From a checkpoint of a small contrastive image-text model.
Training: soap at rate 0.0022, 14500 steps, batches of 256.
Data: trained on photos with spoken descriptions (Open Images, Localized Narratives), 203450 training examples, 18.2 epochs.
Rows from block 3 of the text encoder of a small contrastive image-text model, named by matrix and row number. Rows with one number within an expert belong to one neuron, the router's apart. Each number is 50 + 15 x the weight over its row's rms, rounded and kept within 0 to 99. All counts start at 0. After the name is the row's rms in percent of the matrix's.
Before each expert's rows are labels from the 100 texts, of 14848, where the router gives the expert most weight on average: "tokens" is the input token at the peak. Only what is clearly more common there than usual is listed. The data: photos with spoken descriptions (Open Images, Localized Narratives). In brackets: how many of the 100.
# router: router (text_encoder.blocks.3.mlp.router.weight, 4x256, trained with AdamW), inputs 0-127
# up: expert up (text_encoder.blocks.3.mlp.up, 4x128x256), inputs 0-127
# down: expert down (text_encoder.blocks.3.mlp.down, 4x256x128, transposed), outputs 0-127

# expert 1
tokens: "this" (10); "plate" (7)
router.1 098:51 72 89 60 41 70 55 56 39 26 60 37 33 40 59 64 32 81 39 34 36 74 60 49 41 84 41 25 37 52 81 63 80 45 50 56 48 31 40 29 57 64 80 44 43 74 54 38 64 63 34 50 28 27 35 63 40 74 57 45 61 54 72 51 59 41 64 44 39 62 42 61 77 31 38 48 36 23 51 54 58 47 29 64 55 54 65 69 69 00 49 59 80 42 27 41 44 41 48 47 45 56 47 47 34 63 50 74 68 36 56 50 31 70 60 59 41 58 55 38 68 33 43 52 75 53 47 56
up.5 104:42 23 56 56 70 47 47 46 59 58 45 29 55 48 58 44 46 51 52 56 37 61 70 63 55 56 52 58 34 39 70 18 47 35 40 66 62 12 62 58 65 82 59 27 56 38 41 51 61 70 24 49 67 31 45 53 25 58 47 51 66 74 57 46 53 30 49 22 70 52 46 54 52 35 87 51 62 46 20 54 61 32 53 28 40 32 71 51 57 26 53 37 30 64 39 40 61 56 63 48 67 39 48 29 49 57 62 56 60 59 30 68 66 27 55 26 65 24 24 42 72 28 50 50 33 40 54 25
down.5 102:41 18 29 33 37 48 66 54 79 62 29 12 25 46 29 51 45 71 49 60 71 23 37 53 74 26 70 76 53 67 55 39 39 35 47 47 49 62 69 34 55 45 54 54 71 50 34 51 57 49 17 68 28 28 67 51 52 85 70 50 47 50 26 39 62 52 66 59 58 23 44 34 73 52 84 58 48 57 37 67 37 33 44 43 55 27 76 68 74 68 32 27 40 57 59 53 31 46 35 61 42 17 48 42 56 07 41 65 56 53 63 46 42 69 62 60 48 55 67 60 56 59 65 64 36 34 55 44
up.6 103:61 25 77 54 64 59 82 57 44 50 43 46 43 75 57 80 42 49 69 64 59 63 56 51 49 75 47 25 62 67 46 43 59 51 38 51 50 37 64 29 52 58 27 32 57 54 65 53 03 50 34 14 16 48 41 57 26 47 51 36 42 62 58 42 63 46 55 76 35 64 82 54 59 54 53 25 33 30 51 34 32 35 57 47 40 45 51 28 44 60 50 48 48 52 53 38 47 62 46 40 47 46 61 42 48 53 48 53 29 61 79 48 56 47 53 46 38 26 67 32 40 72 67 34 76 63 72 51
down.6 103:60 61 58 61 49 75 36 78 61 64 61 18 44 56 49 42 32 45 84 32 30 57 28 56 72 62 57 74 36 47 53 55 32 65 33 50 62 31 51 80 48 41 30 43 35 39 53 39 37 35 70 50 44 76 57 16 52 50 30 64 47 50 54 83 66 62 42 44 80 81 46 60 36 72 27 60 50 43 44 60 62 50 57 33 54 49 42 51 53 49 55 91 20 57 44 62 33 43 17 55 53 28 60 54 13 42 36 27 59 52 43 16 30 44 45 53 49 54 48 62 46 35 43 50 64 82 26 45

# expert 0
tokens: "image" (8); "see" (8)
router.0 101:71 42 44 48 33 56 65 62 33 61 61 53 67 67 49 39 32 41 21 54 19 60 48 69 52 15 38 54 63 38 53 46 29 65 31 63 49 32 67 75 27 62 25 39 52 53 70 23 39 39 38 58 50 53 64 66 62 75 41 62 42 39 68 22 45 49 55 32 45 52 34 41 47 97 49 71 57 52 46 14 29 59 47 54 77 52 56 34 43 58 63 55 61 65 56 71 44 54 39 62 44 67 48 58 42 62 43 42 43 61 58 61 97 56 42 41 61 89 54 52 60 64 38 51 41 55 70 66
up.5 080:57 39 78 63 66 34 45 22 38 64 49 50 65 25 55 46 50 63 25 56 47 72 42 49 21 47 55 40 42 57 39 25 48 69 50 40 60 30 50 55 67 48 54 53 50 58 58 46 63 47 40 23 54 58 56 46 38 48 43 53 40 59 54 34 53 28 31 18 50 51 63 55 44 30 53 28 25 27 45 54 52 70 41 78 48 47 53 59 63 51 56 55 58 39 60 41 20 51 40 48 66 44 32 56 55 51 55 53 83 66 71 57 57 60 40 37 45 61 52 40 03 36 53 43 75 52 72 32
down.5 079:67 61 29 47 68 39 42 57 49 49 51 22 54 51 23 32 47 49 41 55 57 51 17 67 24 71 78 37 63 58 55 67 54 52 57 78 47 48 64 67 34 37 49 40 24 38 46 47 29 45 57 59 55 31 25 44 55 42 40 36 49 23 55 50 73 61 28 41 63 38 72 39 38 42 44 60 41 30 28 56 61 55 73 66 40 40 45 67 73 35 73 51 66 60 44 74 32 55 52 56 44 41 52 81 42 73 57 77 46 40 75 40 47 64 26 27 63 36 46 62 27 29 28 69 57 67 50 28
up.6 097:54 50 21 28 57 53 76 32 68 53 72 41 31 51 59 55 75 55 57 58 56 56 59 37 31 35 65 56 21 53 47 43 30 32 33 50 46 29 69 78 48 56 54 65 57 47 60 69 51 52 48 52 39 64 40 63 32 31 71 41 62 57 56 56 64 40 29 64 37 58 31 58 88 43 50 58 61 68 26 48 42 50 79 57 40 56 52 60 73 42 53 54 53 54 82 66 66 32 51 45 53 65 69 64 63 61 64 89 64 79 70 23 71 69 46 59 77 52 74 56 53 69 62 59 57 62 35 36
down.6 100:60 35 76 41 44 27 58 51 66 44 55 89 47 43 45 67 49 28 45 62 60 55 49 31 34 75 51 46 23 52 62 45 39 56 62 57 29 39 59 61 55 52 57 71 61 56 52 34 58 50 89 54 25 67 46 11 24 80 55 44 52 40 63 29 54 52 43 60 33 79 49 46 53 48 59 31 51 66 71 42 55 38 39 66 43 47 86 44 51 59 61 34 45 41 46 84 86 48 36 17 34 17 52 54 51 32 51 58 36 53 57 45 33 67 52 58 57 46 46 37 54 17 40 39 75 65 70 52

# expert 3
tokens: "are" (8); "and" (8)
router.3 100:45 68 15 63 57 60 69 46 40 33 37 74 57 45 68 43 52 64 66 37 52 69 45 63 58 52 86 58 64 37 48 35 45 58 56 70 64 85 34 51 51 42 51 74 49 30 30 48 61 58 60 59 50 69 49 31 58 55 81 44 50 68 30 48 32 55 28 97 60 51 29 11 33 22 43 35 76 30 54 55 50 40 29 35 16 37 35 43 53 67 58 53 36 49 69 43 85 55 66 48 59 59 64 60 67 48 41 40 67 48 65 63 38 23 47 50 44 36 25 49 24 32 59 38 28 46 53 64
up.5 095:40 68 57 74 53 26 70 46 55 54 49 30 51 57 46 65 41 71 47 54 64 44 35 28 73 36 62 52 41 37 37 50 72 29 56 62 56 26 54 53 42 35 28 42 54 36 46 31 53 52 27 40 34 21 63 57 60 56 40 33 63 56 48 54 33 50 58 37 43 36 47 36 25 72 51 54 53 67 75 49 66 47 55 53 61 65 51 31 25 26 39 28 49 54 57 59 53 56 82 62 47 50 34 59 65 51 31 51 40 55 52 51 55 44 48 36 57 17 64 48 61 39 52 57 53 34 49 54
down.5 104:48 78 62 40 75 74 67 39 67 43 40 15 75 27 60 42 15 49 39 35 46 64 67 51 37 34 88 55 54 33 59 71 52 30 50 66 42 65 43 81 55 52 28 55 51 43 60 53 68 21 67 53 47 36 58 67 81 82 63 39 47 42 60 26 45 54 60 54 36 27 45 57 82 40 43 55 59 48 54 46 49 36 59 40 56 52 60 68 56 42 55 23 30 27 42 47 51 42 64 52 60 64 45 58 53 53 45 50 62 50 39 52 59 26 64 40 31 51 21 48 41 47 82 65 69 52 47 25
up.6 090:27 37 46 82 71 47 62 32 56 42 40 51 49 62 62 41 46 51 46 49 38 59 67 36 45 84 49 66 58 50 64 42 95 54 66 19 67 24 51 20 34 87 42 50 40 86 43 48 45 69 42 72 57 46 65 59 37 59 36 52 65 53 52 75 42 18 60 69 87 41 49 34 43 34 57 45 61 01 35 51 51 51 55 32 71 27 48 20 35 47 33 62 76 43 69 45 33 78 25 44 34 35 85 74 32 34 47 47 35 44 48 47 60 43 48 64 42 47 38 50 30 28 51 60 49 47 69 60
down.6 095:74 47 40 69 42 81 58 74 33 43 49 54 50 64 88 48 20 53 37 44 35 52 57 51 49 49 51 40 50 39 63 60 33 55 68 17 42 37 50 58 40 26 49 37 72 30 44 21 32 39 59 62 61 53 61 48 19 47 31 53 37 45 60 63 59 60 71 38 82 46 63 42 46 83 43 66 56 51 44 58 54 44 42 30 45 46 56 43 37 82 56 39 42 54 25 50 35 49 46 46 37 30 58 35 31 42 42 43 44 60 49 09 40 63 78 54 64 52 12 44 78 87 50 45 43 38 46 57

# expert 2
tokens: "building" (11); "there" (8)
router.2 100:64 54 64 40 30 41 39 62 69 64 52 51 47 45 49 62 35 39 48 93 56 23 63 60 56 57 33 55 59 53 33 48 38 62 60 38 71 50 63 38 46 19 51 67 57 60 57 64 24 47 38 44 80 57 38 36 64 03 37 50 43 45 44 61 46 66 54 46 38 42 99 80 58 18 41 61 56 82 42 71 75 61 51 31 71 43 49 12 25 80 46 48 25 47 58 55 37 93 53 22 44 63 52 45 68 50 52 48 34 78 56 40 56 65 48 50 74 38 60 69 34 61 52 57 46 47 52 24
up.5 113:43 45 81 46 69 52 45 38 31 61 45 20 31 54 45 42 42 12 42 30 89 81 46 57 41 30 37 42 51 46 68 54 52 32 65 39 49 46 42 76 63 62 42 35 66 34 57 51 49 50 57 34 23 53 41 49 65 88 34 54 26 37 25 55 50 57 53 33 56 62 76 68 57 56 35 55 61 37 63 34 71 55 18 54 57 42 75 54 50 60 67 42 63 64 49 59 36 38 22 70 64 44 39 58 56 29 46 32 58 50 38 54 40 65 33 60 40 51 65 68 46 41 45 49 52 41 65 64
down.5 105:28 21 54 47 11 47 55 35 92 51 50 23 43 53 17 37 70 80 38 55 45 81 19 62 54 42 80 64 62 55 50 25 42 55 39 62 56 23 47 54 78 64 57 58 53 54 57 38 45 53 38 47 44 41 69 38 34 48 49 41 84 93 27 60 34 30 55 22 47 54 43 76 43 34 60 27 33 59 80 46 46 42 45 48 59 67 50 62 37 74 61 64 47 61 48 46 56 34 50 42 30 50 69 27 73 32 42 81 57 56 51 33 54 49 63 41 42 51 72 45 33 62 51 48 46 63 41 51
up.6 105:32 77 53 69 60 32 46 64 51 75 60 49 39 58 35 78 61 42 58 63 40 55 55 70 32 55 50 31 62 57 69 50 70 37 61 46 63 49 62 29 61 44 26 53 36 63 56 66 62 52 78 47 37 63 33 67 53 33 61 17 75 52 38 44 52 60 43 41 42 52 42 35 42 56 42 29 47 50 34 41 33 34 40 64 46 53 00 43 64 48 29 57 55 50 58 46 56 76 65 44 31 76 29 68 60 59 58 27 57 49 68 03 45 60 41 32 54 49 58 80 69 56 46 61 69 45 32 54
down.6 107:24 23 75 11 52 36 35 75 39 55 43 68 40 38 37 48 54 57 26 63 82 60 55 46 38 54 69 54 67 61 40 62 27 35 23 75 65 50 43 52 67 71 62 33 33 65 55 50 57 83 41 42 40 40 28 32 39 60 63 57 48 66 39 22 45 48 59 61 61 52 30 22 62 33 42 23 45 69 63 55 19 33 61 57 60 58 48 62 58 74 24 57 51 34 61 52 65 78 96 55 55 48 38 40 53 44 37 59 46 64 52 36 62 71 56 59 53 51 73 59 51 47 61 69 24 67 27 21