From a checkpoint of a small contrastive image-text model: encoder arch resmlp, text encoder num experts 4.
Rows from block 6 of the image encoder of a small contrastive image-text model, named by matrix and row number. Rows with one number belong to one neuron. Each number is 500 + 25 x the weight over its row's rms, rounded and kept within 0 to 999. All counts start at 0. Numbers have three digits each.
After each neuron's rows are labels from the 100 images, of 14848, where the neuron reaches its highest value: "top examples" is what is common among them. Only what is clearly more common there than usual is listed. The data: photos with spoken descriptions (Open Images, Localized Narratives).
# fc1: MLP up (encoder.blocks.6.mlp.fc1.weight, 1152x384), inputs 0-76
# fc2: MLP down (encoder.blocks.6.mlp.fc2.weight, 384x1152, transposed), outputs 0-76

fc1.78:528495488513508482511447519532516523455466505521512536498533504481489530476477497442460496496521504504523500516532473474519494523489494449474494471506508513506486507462496519524486537447488463512506487529486495505474507500498490509
fc2.78:508485496473487483489542527512506486520487493484502527467484491473524495502509468527506460535511521526449504535495464525499480477560496541526509470488517520527516504528536498527496507499491476546467500455500511527521481514523507497
top examples: text has "grass"

fc1.619:535499500492546492479466483497489480485527543476500525499494494465543500491433485469522509477472485491491484523491483479480526476536450514469487482475462556505512492540506540518490496495487534483497463548433531479532497498503499497
fc2.619:505515543499526513474524523503490464553517496507466531462472516513524469483509497523495502459496466484503536503507486553534489505482493463485545488479470520499498462540478510503509480506530477510522459505522497525508496494514535492
top examples: text has "man"; text has "wearing"

fc1.713:510538524506532505497502505522522552524540475486521472488516499446498515516519502518495477480521489539502508460486478546513457499514483521530518511510466484492468519526512545479526502474487493462509510512486505503475530486506504494
fc2.713:498517501529493489486535546515469476527446520501547555491497485515488458485522488520529485503473482510478453501513514496518529516530454521475498473481484456502479473480504520507506471518502487543469440498483504558513507530497468534
top examples: text has "wearing"

fc1.635:514521469484518484485471533507494487438545518468471567522505525548489490461437423503517525489497474467504516521506468504492491498524452499489504459464454544491501489530534503531507512489519535531498440541448493488498497507508494506
fc2.635:535530552514533513503531517518497482521507488482459543472500544541520480482529495555484523468504498492494514509501525473468446517496505483506531500468457547526497462528462479486521476493506471523494494495515494535483509481498504524
top examples: text has "man"; text has "wearing"

fc1.42:523537510499526481527523499531515536497471546524537486496543485441477475479476513488514468508481521503533549511525504533486444505505504483545503510473535486536487463557508491479523500482500485465567475537507502504469494463533493456
fc2.42:487520509522494537499511530521463497523467476503516533495487486486497488484517510493494461493479488472492506494510508489530485494506473528489479473496502507527477511474494476515462476501437538540507444480519502533515485527520500547
top examples: text has "woman"

fc1.157:516521557529528493501507500524518504518560534467526469489511518461506475518499524473519456532510485518491526496481483492492491517473507499517520528520490491507525501540491479526521500523503484521484487526463475491461509473528510492
fc2.157:468479492539534514485541556467493493521472530490529554491489471504476505519546495503513443484465477514465470488518538521489519497537463547498501454474495487513483471467518493514501475520478511530480480513503499524513516495492463568
top examples: text has "wearing"

fc1.649:503507540518523518499483524505529494517543510513437463446512487494510484520498512541490493481501521492492469499464478500488479493478482475528504512487480511463488478536537500492521516505548511504479488517520519495501525478520530478
fc2.649:475507497517489491452502554489463516498444489492544513474486497525461471491536477483530493503456504527473444486525523522502520492536490537514482470508496489506524492465491508503510479495500506534464488457489505551535491549514468521
top examples: text has "wearing"; text has "man"; text has "black"

fc1.574:460482495473517490522474498512499538517465548476495450498519515493528559524502447511497524511525509519497509555515508506460500530500514455497524510498493474512501490506486483452525452482499527491533487494486457511489465536460502515
fc2.574:512482532549503494530565534520475452527485469527486565487495488524493479515503511464488505533491452475459531487505538473500467512503443506511540510487478547499509514469482495502502474490491498519531454502520511490505488521520535517
top examples: text has "standing"; text has "wall"; text has "table"; text has "sitting"

fc1.49:536438454518496493527496501564493507465487462482497496447505490485490460501494501503519461504505510481503501439540506489511513535535514518468481490497484528509500523557524493517537522500531494470513484504552482455521509483488482511
fc2.49:487529492509507521506547525497492492493471509507551569506500514456483481502533488512510512483464512536462476533485492496456502500490488496501498501512470507509455514489555482497501492476469497575492463501485532476517501504503501491
top examples: text has "grass"

fc1.587:535513497506477493513559547480510527530517505505490519511516527498505472521512532514498488513491512512512514547462510458474504485502485485447504490515490526511459515491482505544485538536487500472532485514450558443523527468523454478
fc2.587:489560502495552492474512468542482473489503443523464534529519504496536544427505503485523507514513479499502507515523446545488513461481518463496497488511479468495513496536467517537527496514477496511468529489459523506503538537512531490
top examples: text has "man"

fc1.124:533523523531492549481512560523511487500507477489494519511474490483497582486491461458483504478518503480520507495525497546546493546550474495526477490519458495499514496514481519447503523547541493522457482513498479492513495459522490462
fc2.124:458501520485531537516512528495525483491471513536499493515497542499475521469503465525502457477514487532523473479532505532510458498489466497527515478478480508523513483501442520480502538513518527546420530491537507500494471521527510504
top examples: text has "man"; text has "wearing"

fc1.210:500510509525506489505519552497526524509533534500497505461519501478500525538478459537502485496503519522490490478507493499518491483514467486498528527531482499530483477527494506463522522526531445501441502519464522466504520453499464487
fc2.210:449515519512514505452503530515519502476466485467532515463487528501454484515533467550506468535473474523493502458546516506535461474535453510512513487483463472493526497498461480512507488522491517528445485483508484529484457482492480523
top examples: text has "wearing"; text has "man"

fc1.735:512545522511539526467485503498522524506530481502509475467494471474513517551491508534508476456503513532489480492469474530527481500480498519510532532556489468474494447504488540500530499479504488504514504503492478529499500515517510481
fc2.735:470501505522508519480523548506488505502446501495530514484494480516498474503492494520539489526479498512470440482493514501517507503557446518485488476486481506501479482460503484529497489539500515526458463493467520537512495515508471522
top examples: text has "man"

fc1.401:502522511474491562488485472470513467473504512530522526518486520491501554509470506474483490546512500499541484508449523501492557523466548497545522506494476501481520481518465508481474514534478500478558503486498505491461523511466489462
fc2.401:507484488542534604484516517501475488508476499461529504468484480525481462505549516484563512504476537498512499467492505525530487510516460510485520498473495477538492441502559517490511509486478488501494489491544495488480485495531555506
top examples: text has "grass"

fc1.242:533536521503510485500505464531517542479520508470549502482527544446511531553478483525509460500494502549481470490484478519543477503485521547513507508497475503482504512510488500510517488461525483512499498499523488528468546444491549519
fc2.242:475484520527505473480534546429472493480491507542510533504507459526528458461499488526496485483474483487489495508509507495511518512530492524485502480473459520531517474466485497517466451507464418543453494518529485524501492500527459533
top examples: text has "man"; text has "woman"

fc1.593:511461522478497468503504522493489531510512483471456480472535514502515511518487529520499517520493546507464466487520508513473457492538464522531509484481498542536500501520491515499478456541514497478504509521488529478527502500517512484
fc2.593:455459498476499530455501560519454526450485516487483505491499504472477485499499499508531474460497466535516473473505535510505513491483503470491517478536471510504510509438489507514518485490473493537465497500515477495565512502519494472
top examples: text has "wearing"; text has "black"

fc1.371:478504471470511525510510518505548489510468515522513492463503498490532451511498517524505510463533498521476492538503503486485485460508519521501521493510501522488512556551462535501506468473495502490499511484489485483472461514491523511
fc2.371:515493492518494533507472498506540494484498474523486517453496500557519473493494508525521525528532519506470434483493513523500470504524539512585546515482503501493481493528447524471474470482501519512484458513470511510492508523528452504
top examples: text has "grass"

fc1.669:531484487432476517513460526486480481489521468525499492511510503500485476488517525463503506496517474487506489491511525458457429481508516455510502480504523495491512544476530495567494513523520515477501458513490554496542454493512509520
fc2.669:494491525544507527499542521488445518466508510554486500493538494510507469507512485480502496477502463514459537489585511527508510520516504471539470532526506497493487503494489513533451474495477500498453507478501500489492488496476467500
top examples: text has "standing"; text has "wall"

fc1.292:515506526490469537512520534493495478520498499459462461535507504485526496486507527495511476498481521513448489486530494555518498521522500548523480538541448498487511550468476526510486457493529459535508434505537485503537522509458458518
fc2.292:532539515494545509517516512524495488496507509513539517470524468467498522495512496479476466476532501555480458516481440524484501493505478520495449523516502467525547520468518511499507537517474485550456491519477481522484490520505457497
top examples: text has "wearing"; text has "woman"; text has "smiling"

fc1.582:510492528492513474545524524520500528473510547504514500521533495445501500472502516508496524471544491518483491498471484516556492537532521515496449537481461490471478528534508505542517454499514456516518505481508463522446532516476497514
fc2.582:510547498503487525500549540480503496523475512498509532494513495468500509503495483519498471494484498502494532470522511499512435517493528506497495494504447510492533496516532502495530465525482473506443480475494465515534511501529510534
top examples: text has "woman"

fc1.314:507449514481507490474483486501509450456500511529547472523491474488532474519490489489479517489502524496506499502513472454530505505506432507481521532521554494518476478501509527516542561493486486519520521526491508514501485541533494460
fc2.314:489470478485528526505464491508499495460483472471499525488475543526460496437562480519542482496544478489508469495517449523478546440485471493456539509504512471508515522527492543503494482501505505496507507504536493510531530535517526482
top examples: text has "standing"; text has "wall"; text has "two"

fc1.339:493468460480483460475471464513513461508494485491487512507474509511497460490441483483491485488514489475470476472477510473483492504511484501440479512512524490534498515458503505482502509472457540470481482500488493483494467507507518507
fc2.339:500506531497509512496537514515506487499490509498495512478517494469527495520530561530508439493513504486479521522470514512462522489512464486477528528492465526515506504528509488527515509528497510563508549475507496562506493517522540502
top examples: text has "grass"

fc1.313:504505577458520475482508509543543466491513520501495445503486520524502473557495529505469501508498531504516543488514499500509491469484541474485531511500508534492509507462524504475475537496547515524490505525511511496507476504497492483
fc2.313:486491486506489546465573537495480509487507525531503482502518476536496482458541510503496510452514492543501521534547548479470509522534479512495482510484479501495495492503462522512418509524488487486475472485516499545500501492515479467
top examples: text has "woman"

fc1.248:520565460513505493477542494511504502448484557475491505445529465478489510485530518493523483463497471560529495520487535470489487529489470476497526534456536520496478487531474498531522512528476460457534470462461474497502523484481486478
fc2.248:480468513518484514521569555486495476536512526511514517486514520532486468508499511493502502458468538523509500520527495529488457483499450511541485506455481533496483480503504485498482514489481478492525455520521472527500490510518499468
top examples: text has "wearing"; text has "woman"; text has "smiling"

fc1.459:500526487490532482493489436544518443475494558476516494521514470456477507483500508503438537519506521513492484523498517518504501515481496484497509471475550480539516531500476467464525530510491495525494498522539500508507510534486490480
fc2.459:505518484527485491501455536571469427463506504552515506521466543522469510474486492539496490490471532497490494542525455515511457519521457465476517467473555468542483501506516504456505510504502518513496512485496503504507487510512532491
top examples: text has "standing"; text has "holding"; text has "wearing"; text has "two"

fc1.64:468490468487512507537488535537495501460491535481477443509474501474523524517488522513542479469457473500459468469487523517542492482555512539519505490504450487484472527480486482540478498517443507517531494548494469505512493494493465525
fc2.64:497534483488488526572504460487487481509469521539499484489517529459501529447484472534525441456504505496494533488527494527483460495458508481486505513533506458441495498544479524502553493509491467461508495534484462497482531508522500484
top examples: text has "woman"; text has "wearing"; text has "smiling"

fc1.198:494508511513506494464495472515526505461503459484528489483516513480555512476507496486482514500478473497542507451442495508529498539526559494460496472499474474489500479501487486490508513521521445529501534492458486493464495549490513536
fc2.198:493494515481486491506469518523446501483487493501488535520507488482482485517537487514522487497511450447516541518511556497497489480493532460477529529511454524482511491513527489518504489492521479482452489516545475510487500494500513466
top examples: text has "woman"

fc1.390:524502513489484528517460467479457476484501548471493486493511502482510503525482479488513505514513481479538515531490479474491524513476483503494517483496456506523509506507488464486527533571470471483526482516489522464529560500504538455
fc2.390:501494481530504502484488492536463514436509476497487484528485521512489502472574514523515469523513486477486495530533452524480527492521495461469517470472531461496523521533483540512517480488513497505479503495465500527495549528487542496
top examples: text has "standing"; text has "wall"; text has "holding"; text has "two"

fc1.216:507518516500506493502527532505485550512515516488502500507520495461527489533481509480520490483478544522499496486487442529533477522506509526485483556494479518481470509539487477530521481476489489499548500505498443514481522507479534521
fc2.216:476529482492493498487541539486472509527470477510496524493495493510511474505478507513508506510469453519472479471500536500493489487528500531501513469501475492494493480464471504517515470555470506524469466496511503509542502485502494547
top examples: text has "woman"; text has "wearing"

fc1.47:542523552468480514491490488531498503559493486474477485461508546500466443483513537521495508505480462524518519497455544464511496492527491520482489494473470503521500515510529462562520496516520489531507533539546526516468539448536488532
fc2.47:457486493480468444482484556506457525538499471501504511480477469524454515516523486487542524469519484506505483479503559490500505526513502535496506502489465535486520517485543480512486482509466492493482474520567511484496509525546491497
top examples: text has "grass"; text has "ground"

fc1.595:546483504519517504439511497484491451428517482478514496529504504524491531523466531490481510455480507484510557521497516446478567552508485457496465475511471480496504535527486518487496505524501539512513494518451532527555504491455565531
fc2.595:511502497496519536487478490478490527502514512503472502481506560500541490475528508487476507485486483500480523495501488503463491507500484451474544479504494501504526474519452513528538509542485505531539503499515471568488491488485520475
top examples: text has "man"; text has "table"; text has "two"

fc1.470:473514488486490487479503465482468477478500531511483474519497562485520486484467490491490486513534462512508464469458471519547517503492468484489509515504517548483507532490500435519488511570463474461486491507497463500491511499486496498
fc2.470:495488551477493496517463494500471515473551482487510472473526524473489519490517534521510469525473498493486545525510444501488496480501498495470523496530546466454512502517476508531525491478526477485493511483517479502485542525503486512
top examples: text has "standing"; text has "wall"; text has "two"; text has "lights"