Weights of a small contrastive image-text model: encoder arch resmlp, trained on photos with spoken descriptions (Open Images, Localized Narratives).
Rows from block 6 of the image encoder of a small contrastive image-text model, named by matrix and row number. Rows with one number belong to one neuron. Each number is 500 + 25 x the weight over its row's rms, rounded and kept within 0 to 999. All counts start at 0. Numbers have three digits each. After the name is the row's rms in percent of the matrix's.
After each neuron's rows are labels from the 100 images, of 14848, where the neuron reaches its highest value: "strongest on" is what is common among them. Only what is clearly more common there than usual is listed. The data: photos with spoken descriptions (Open Images, Localized Narratives).
# fc1: MLP up (encoder.blocks.6.mlp.fc1.weight, 1152x384), inputs 154-230
# fc2: MLP down (encoder.blocks.6.mlp.fc2.weight, 384x1152, transposed), outputs 154-230

fc1.60 101:472482520503521509498501489545496485495525481498520474529483501548485502516466521465525522479462507530475514436500531515492496489449490517480505518470497562520475499504547493503514537567502500504490501491468498458527474532501494515
fc2.60 091:503505530447495475482505506534492460502521509459499498546525494503493503482501455472481493502542458524493509509558432487528525482484511448468497462488485502545507492529506490535480524544533523508489512495505515552495514478518508523
strongest on: text has "grass"; text has "ground"

fc1.242 094:555489523506478503476487527492494469537524481520509454531462491466527460486485453509474505470476505517484480511447544512474505508514533491474544514536528453511539523477509497488509503500497506514470519481484460503483499531477497487
fc2.242 104:482499527472528521487565495467496542458542473488480523524476474532481492496481503498474471500499504523518560537497433497479465490512531522470507467504481512493462487488522502509551510502485503486500474517512464508499480481528490517
strongest on: text has "man"; text has "woman"

fc1.735 112:578484521501477482507500542494473494572532444549467534515516526506561496513511496467489487461494500510475512454499529487485490518529485487505470511495476520496505524486504501516507487532503521490433541500482481485487464523457491528
fc2.735 113:488464494467510468481517510486480532476502482441502499505477506539456527519508472492508537498535490525483551522503481499489460497482502511493546506512499495462514496503511467528541503501474537522501455483536485485542480492567512519
strongest on: text has "man"

fc1.475 103:528489495504540468503492510482488478534493438510518514488492518531485525533501466496510481445551464483546496518491510467517515532503468504451490504494459473504482540547535513488516507522521519509456525490521505465500466476520480516
fc2.475 105:474457510497511518472529540472468518521539479478485524526535500497570511478522491506488498487515501466492506487519509505503487463554508490516502516486467499529498514474511493525485532465499520497529458514518520500486507503502500535
strongest on: text has "people"; text has "standing"

fc1.176 091:483532474473521498529490488492473513538515530468486465521487530473484492528533500503506448471471519466494522501514496475478517511451481509472510468512501526488538497493521502527479505490501522489497531494502529502495546564503467468
fc2.176 100:473482528455535501482468551486505521514470492482531526502504451470503511495475531504508554513507516504479539516521495542505491517508532477510520494506518469441487495478519493457532517494506518475498532487515498493522475476521495524
strongest on: text has "people"; text has "standing"; text has "sitting"

fc1.380 089:512500460541543566522480452530504519487511539469520497524476450511498494519492498549526525530474552520464492489492562495542485479443471472517474498511470524490521501518494500484515506487466518538505491495479512509512493537506551504
fc2.380 090:496494506502460482521531490480498479496502461502495533506536457508502498484505534487527478506498495522483538517477456465494496479503494508506489480423511497498497532494548513458513508475474497456554473481460470480485482520525489572
strongest on: text has "sky"

fc1.635 104:495487500504497470476501505491465481497488498484497507502484532533511472533499496490505509475518518479510520476494515511516499504475506470460493498476498484525519529538512502528477489462470501528509526477514509482497487514529458502
fc2.635 100:484524538502526461492535554477485491487499492475491513493487453515527494512486512521514523485524436522517506537503496492523523494484463510497534520472506462513449537502538495519501519512495516517492493467546480463526479443537537507
strongest on: text has "man"; text has "wearing"

fc1.96 098:503472510534464514457495494489540510537467518538513570494487543446483458530530519537479482499499530500532490538489482464545535514465485519484482510508536485480504492482434421474488480530465502476542499512505457469511544491495499489
fc2.96 098:480524515513507508469443532462517539496495500548540518501509513464470487494498550532528562526511483488498527488510462504545488508506509457492507524513546479470522445473456495520511531469504481490500522510551479532482551497499454498
strongest on: text has "people"; text has "table"; text has "sitting"; text has "chairs"

fc1.79 095:500509483513474504516504507445493484474507498468527510499523527504510537527510464464537459549456513514478499473511479481505509478525457516476536477525484513453513571490489506535514519537511490522492487481516505521507533456503483513
fc2.79 099:526459510491501466554588469495476519462474482461542554527500497513455500475501447473509519486500494492507521493504525535546470432473483515506521467496484467513519506525486504507510518505496504471534453479484474483493482442505482467
strongest on: text has "sky"

fc1.595 102:484485450542512483463526530524536484529485486518508487495460503492503459496536518503508489502513512512554498474495481489517507484477520490471477517501487513519481493568484473538476479487500488522502536506492468488537488466482476498
fc2.595 101:521450554506514486493491509509552482525466478518492554476494479475509446529463543513510502527512499501499477503507491496535458502524530501503496486478526453538469498524458505541495486498523547503479486522501475470504465515540515493
strongest on: text has "man"; text has "table"; text has "two"

fc1.619 105:529478493480468464478530482500490464494495483492503495503508532555535494495536496538483501497512508519528544474505523474512511506465466453488489514469442500515492565480547458543531475486470499538489530503493480481516475503515497509
fc2.619 100:503488524478547474480526535473466514506481470434520516484462490510500521537481500499507492515485450491529517523528525524506494507533477509496517501484502449507479508534519484524523476521472492541510467521555481451546449454528531522
strongest on: text has "man"; text has "wearing"

fc1.47 093:501483461500489527525486552544485506489482527496484497538528508530500525475519526474502517437527523505505505539457498508489462480516475475474494510459554522511533501496504524501495525520525508472475463485523487478515522515526446498
fc2.47 097:499515514508469512485531522527491492495540483469477522512555455549462518479467519451512471493521512508506486500500465545520499495527488490525524511517477510490515533486528461492482552501510535450525492476524491469478474473523485529
strongest on: text has "grass"; text has "ground"

fc1.53 099:476499493481504521494535488468493549511486486511514506491479527501487525509527543509463501502507526534493459456538437505472464478443485517437487521500558506488478514497494540530456464509543520483511529491517441532468511478546480521
fc2.53 104:451506527461502537527513489494465533493463481521516529526485461508479489501459516494525516527503513517479563493509478513525542511493520489542556495484500515479503490485524498460528490507480545487520479487546493470480492524545533497
strongest on: text has "people"; text has "wearing"

fc1.316 103:483532550539531498527498494508512461478521496485509501513490476518477495472488486477463516485492525493484505505470549496485516516493449507510503490566478525525533504518490491485514498515497442514499517541526531507515515489502490467
fc2.316 094:473509536482517513506518517546489508537497492527479510495480474472486502497494518468522477504471522514468534521499481486507502542491495549513499531516539496520530472530490505496500540505489488508493520517479523535508578492541483505
strongest on: text has "people"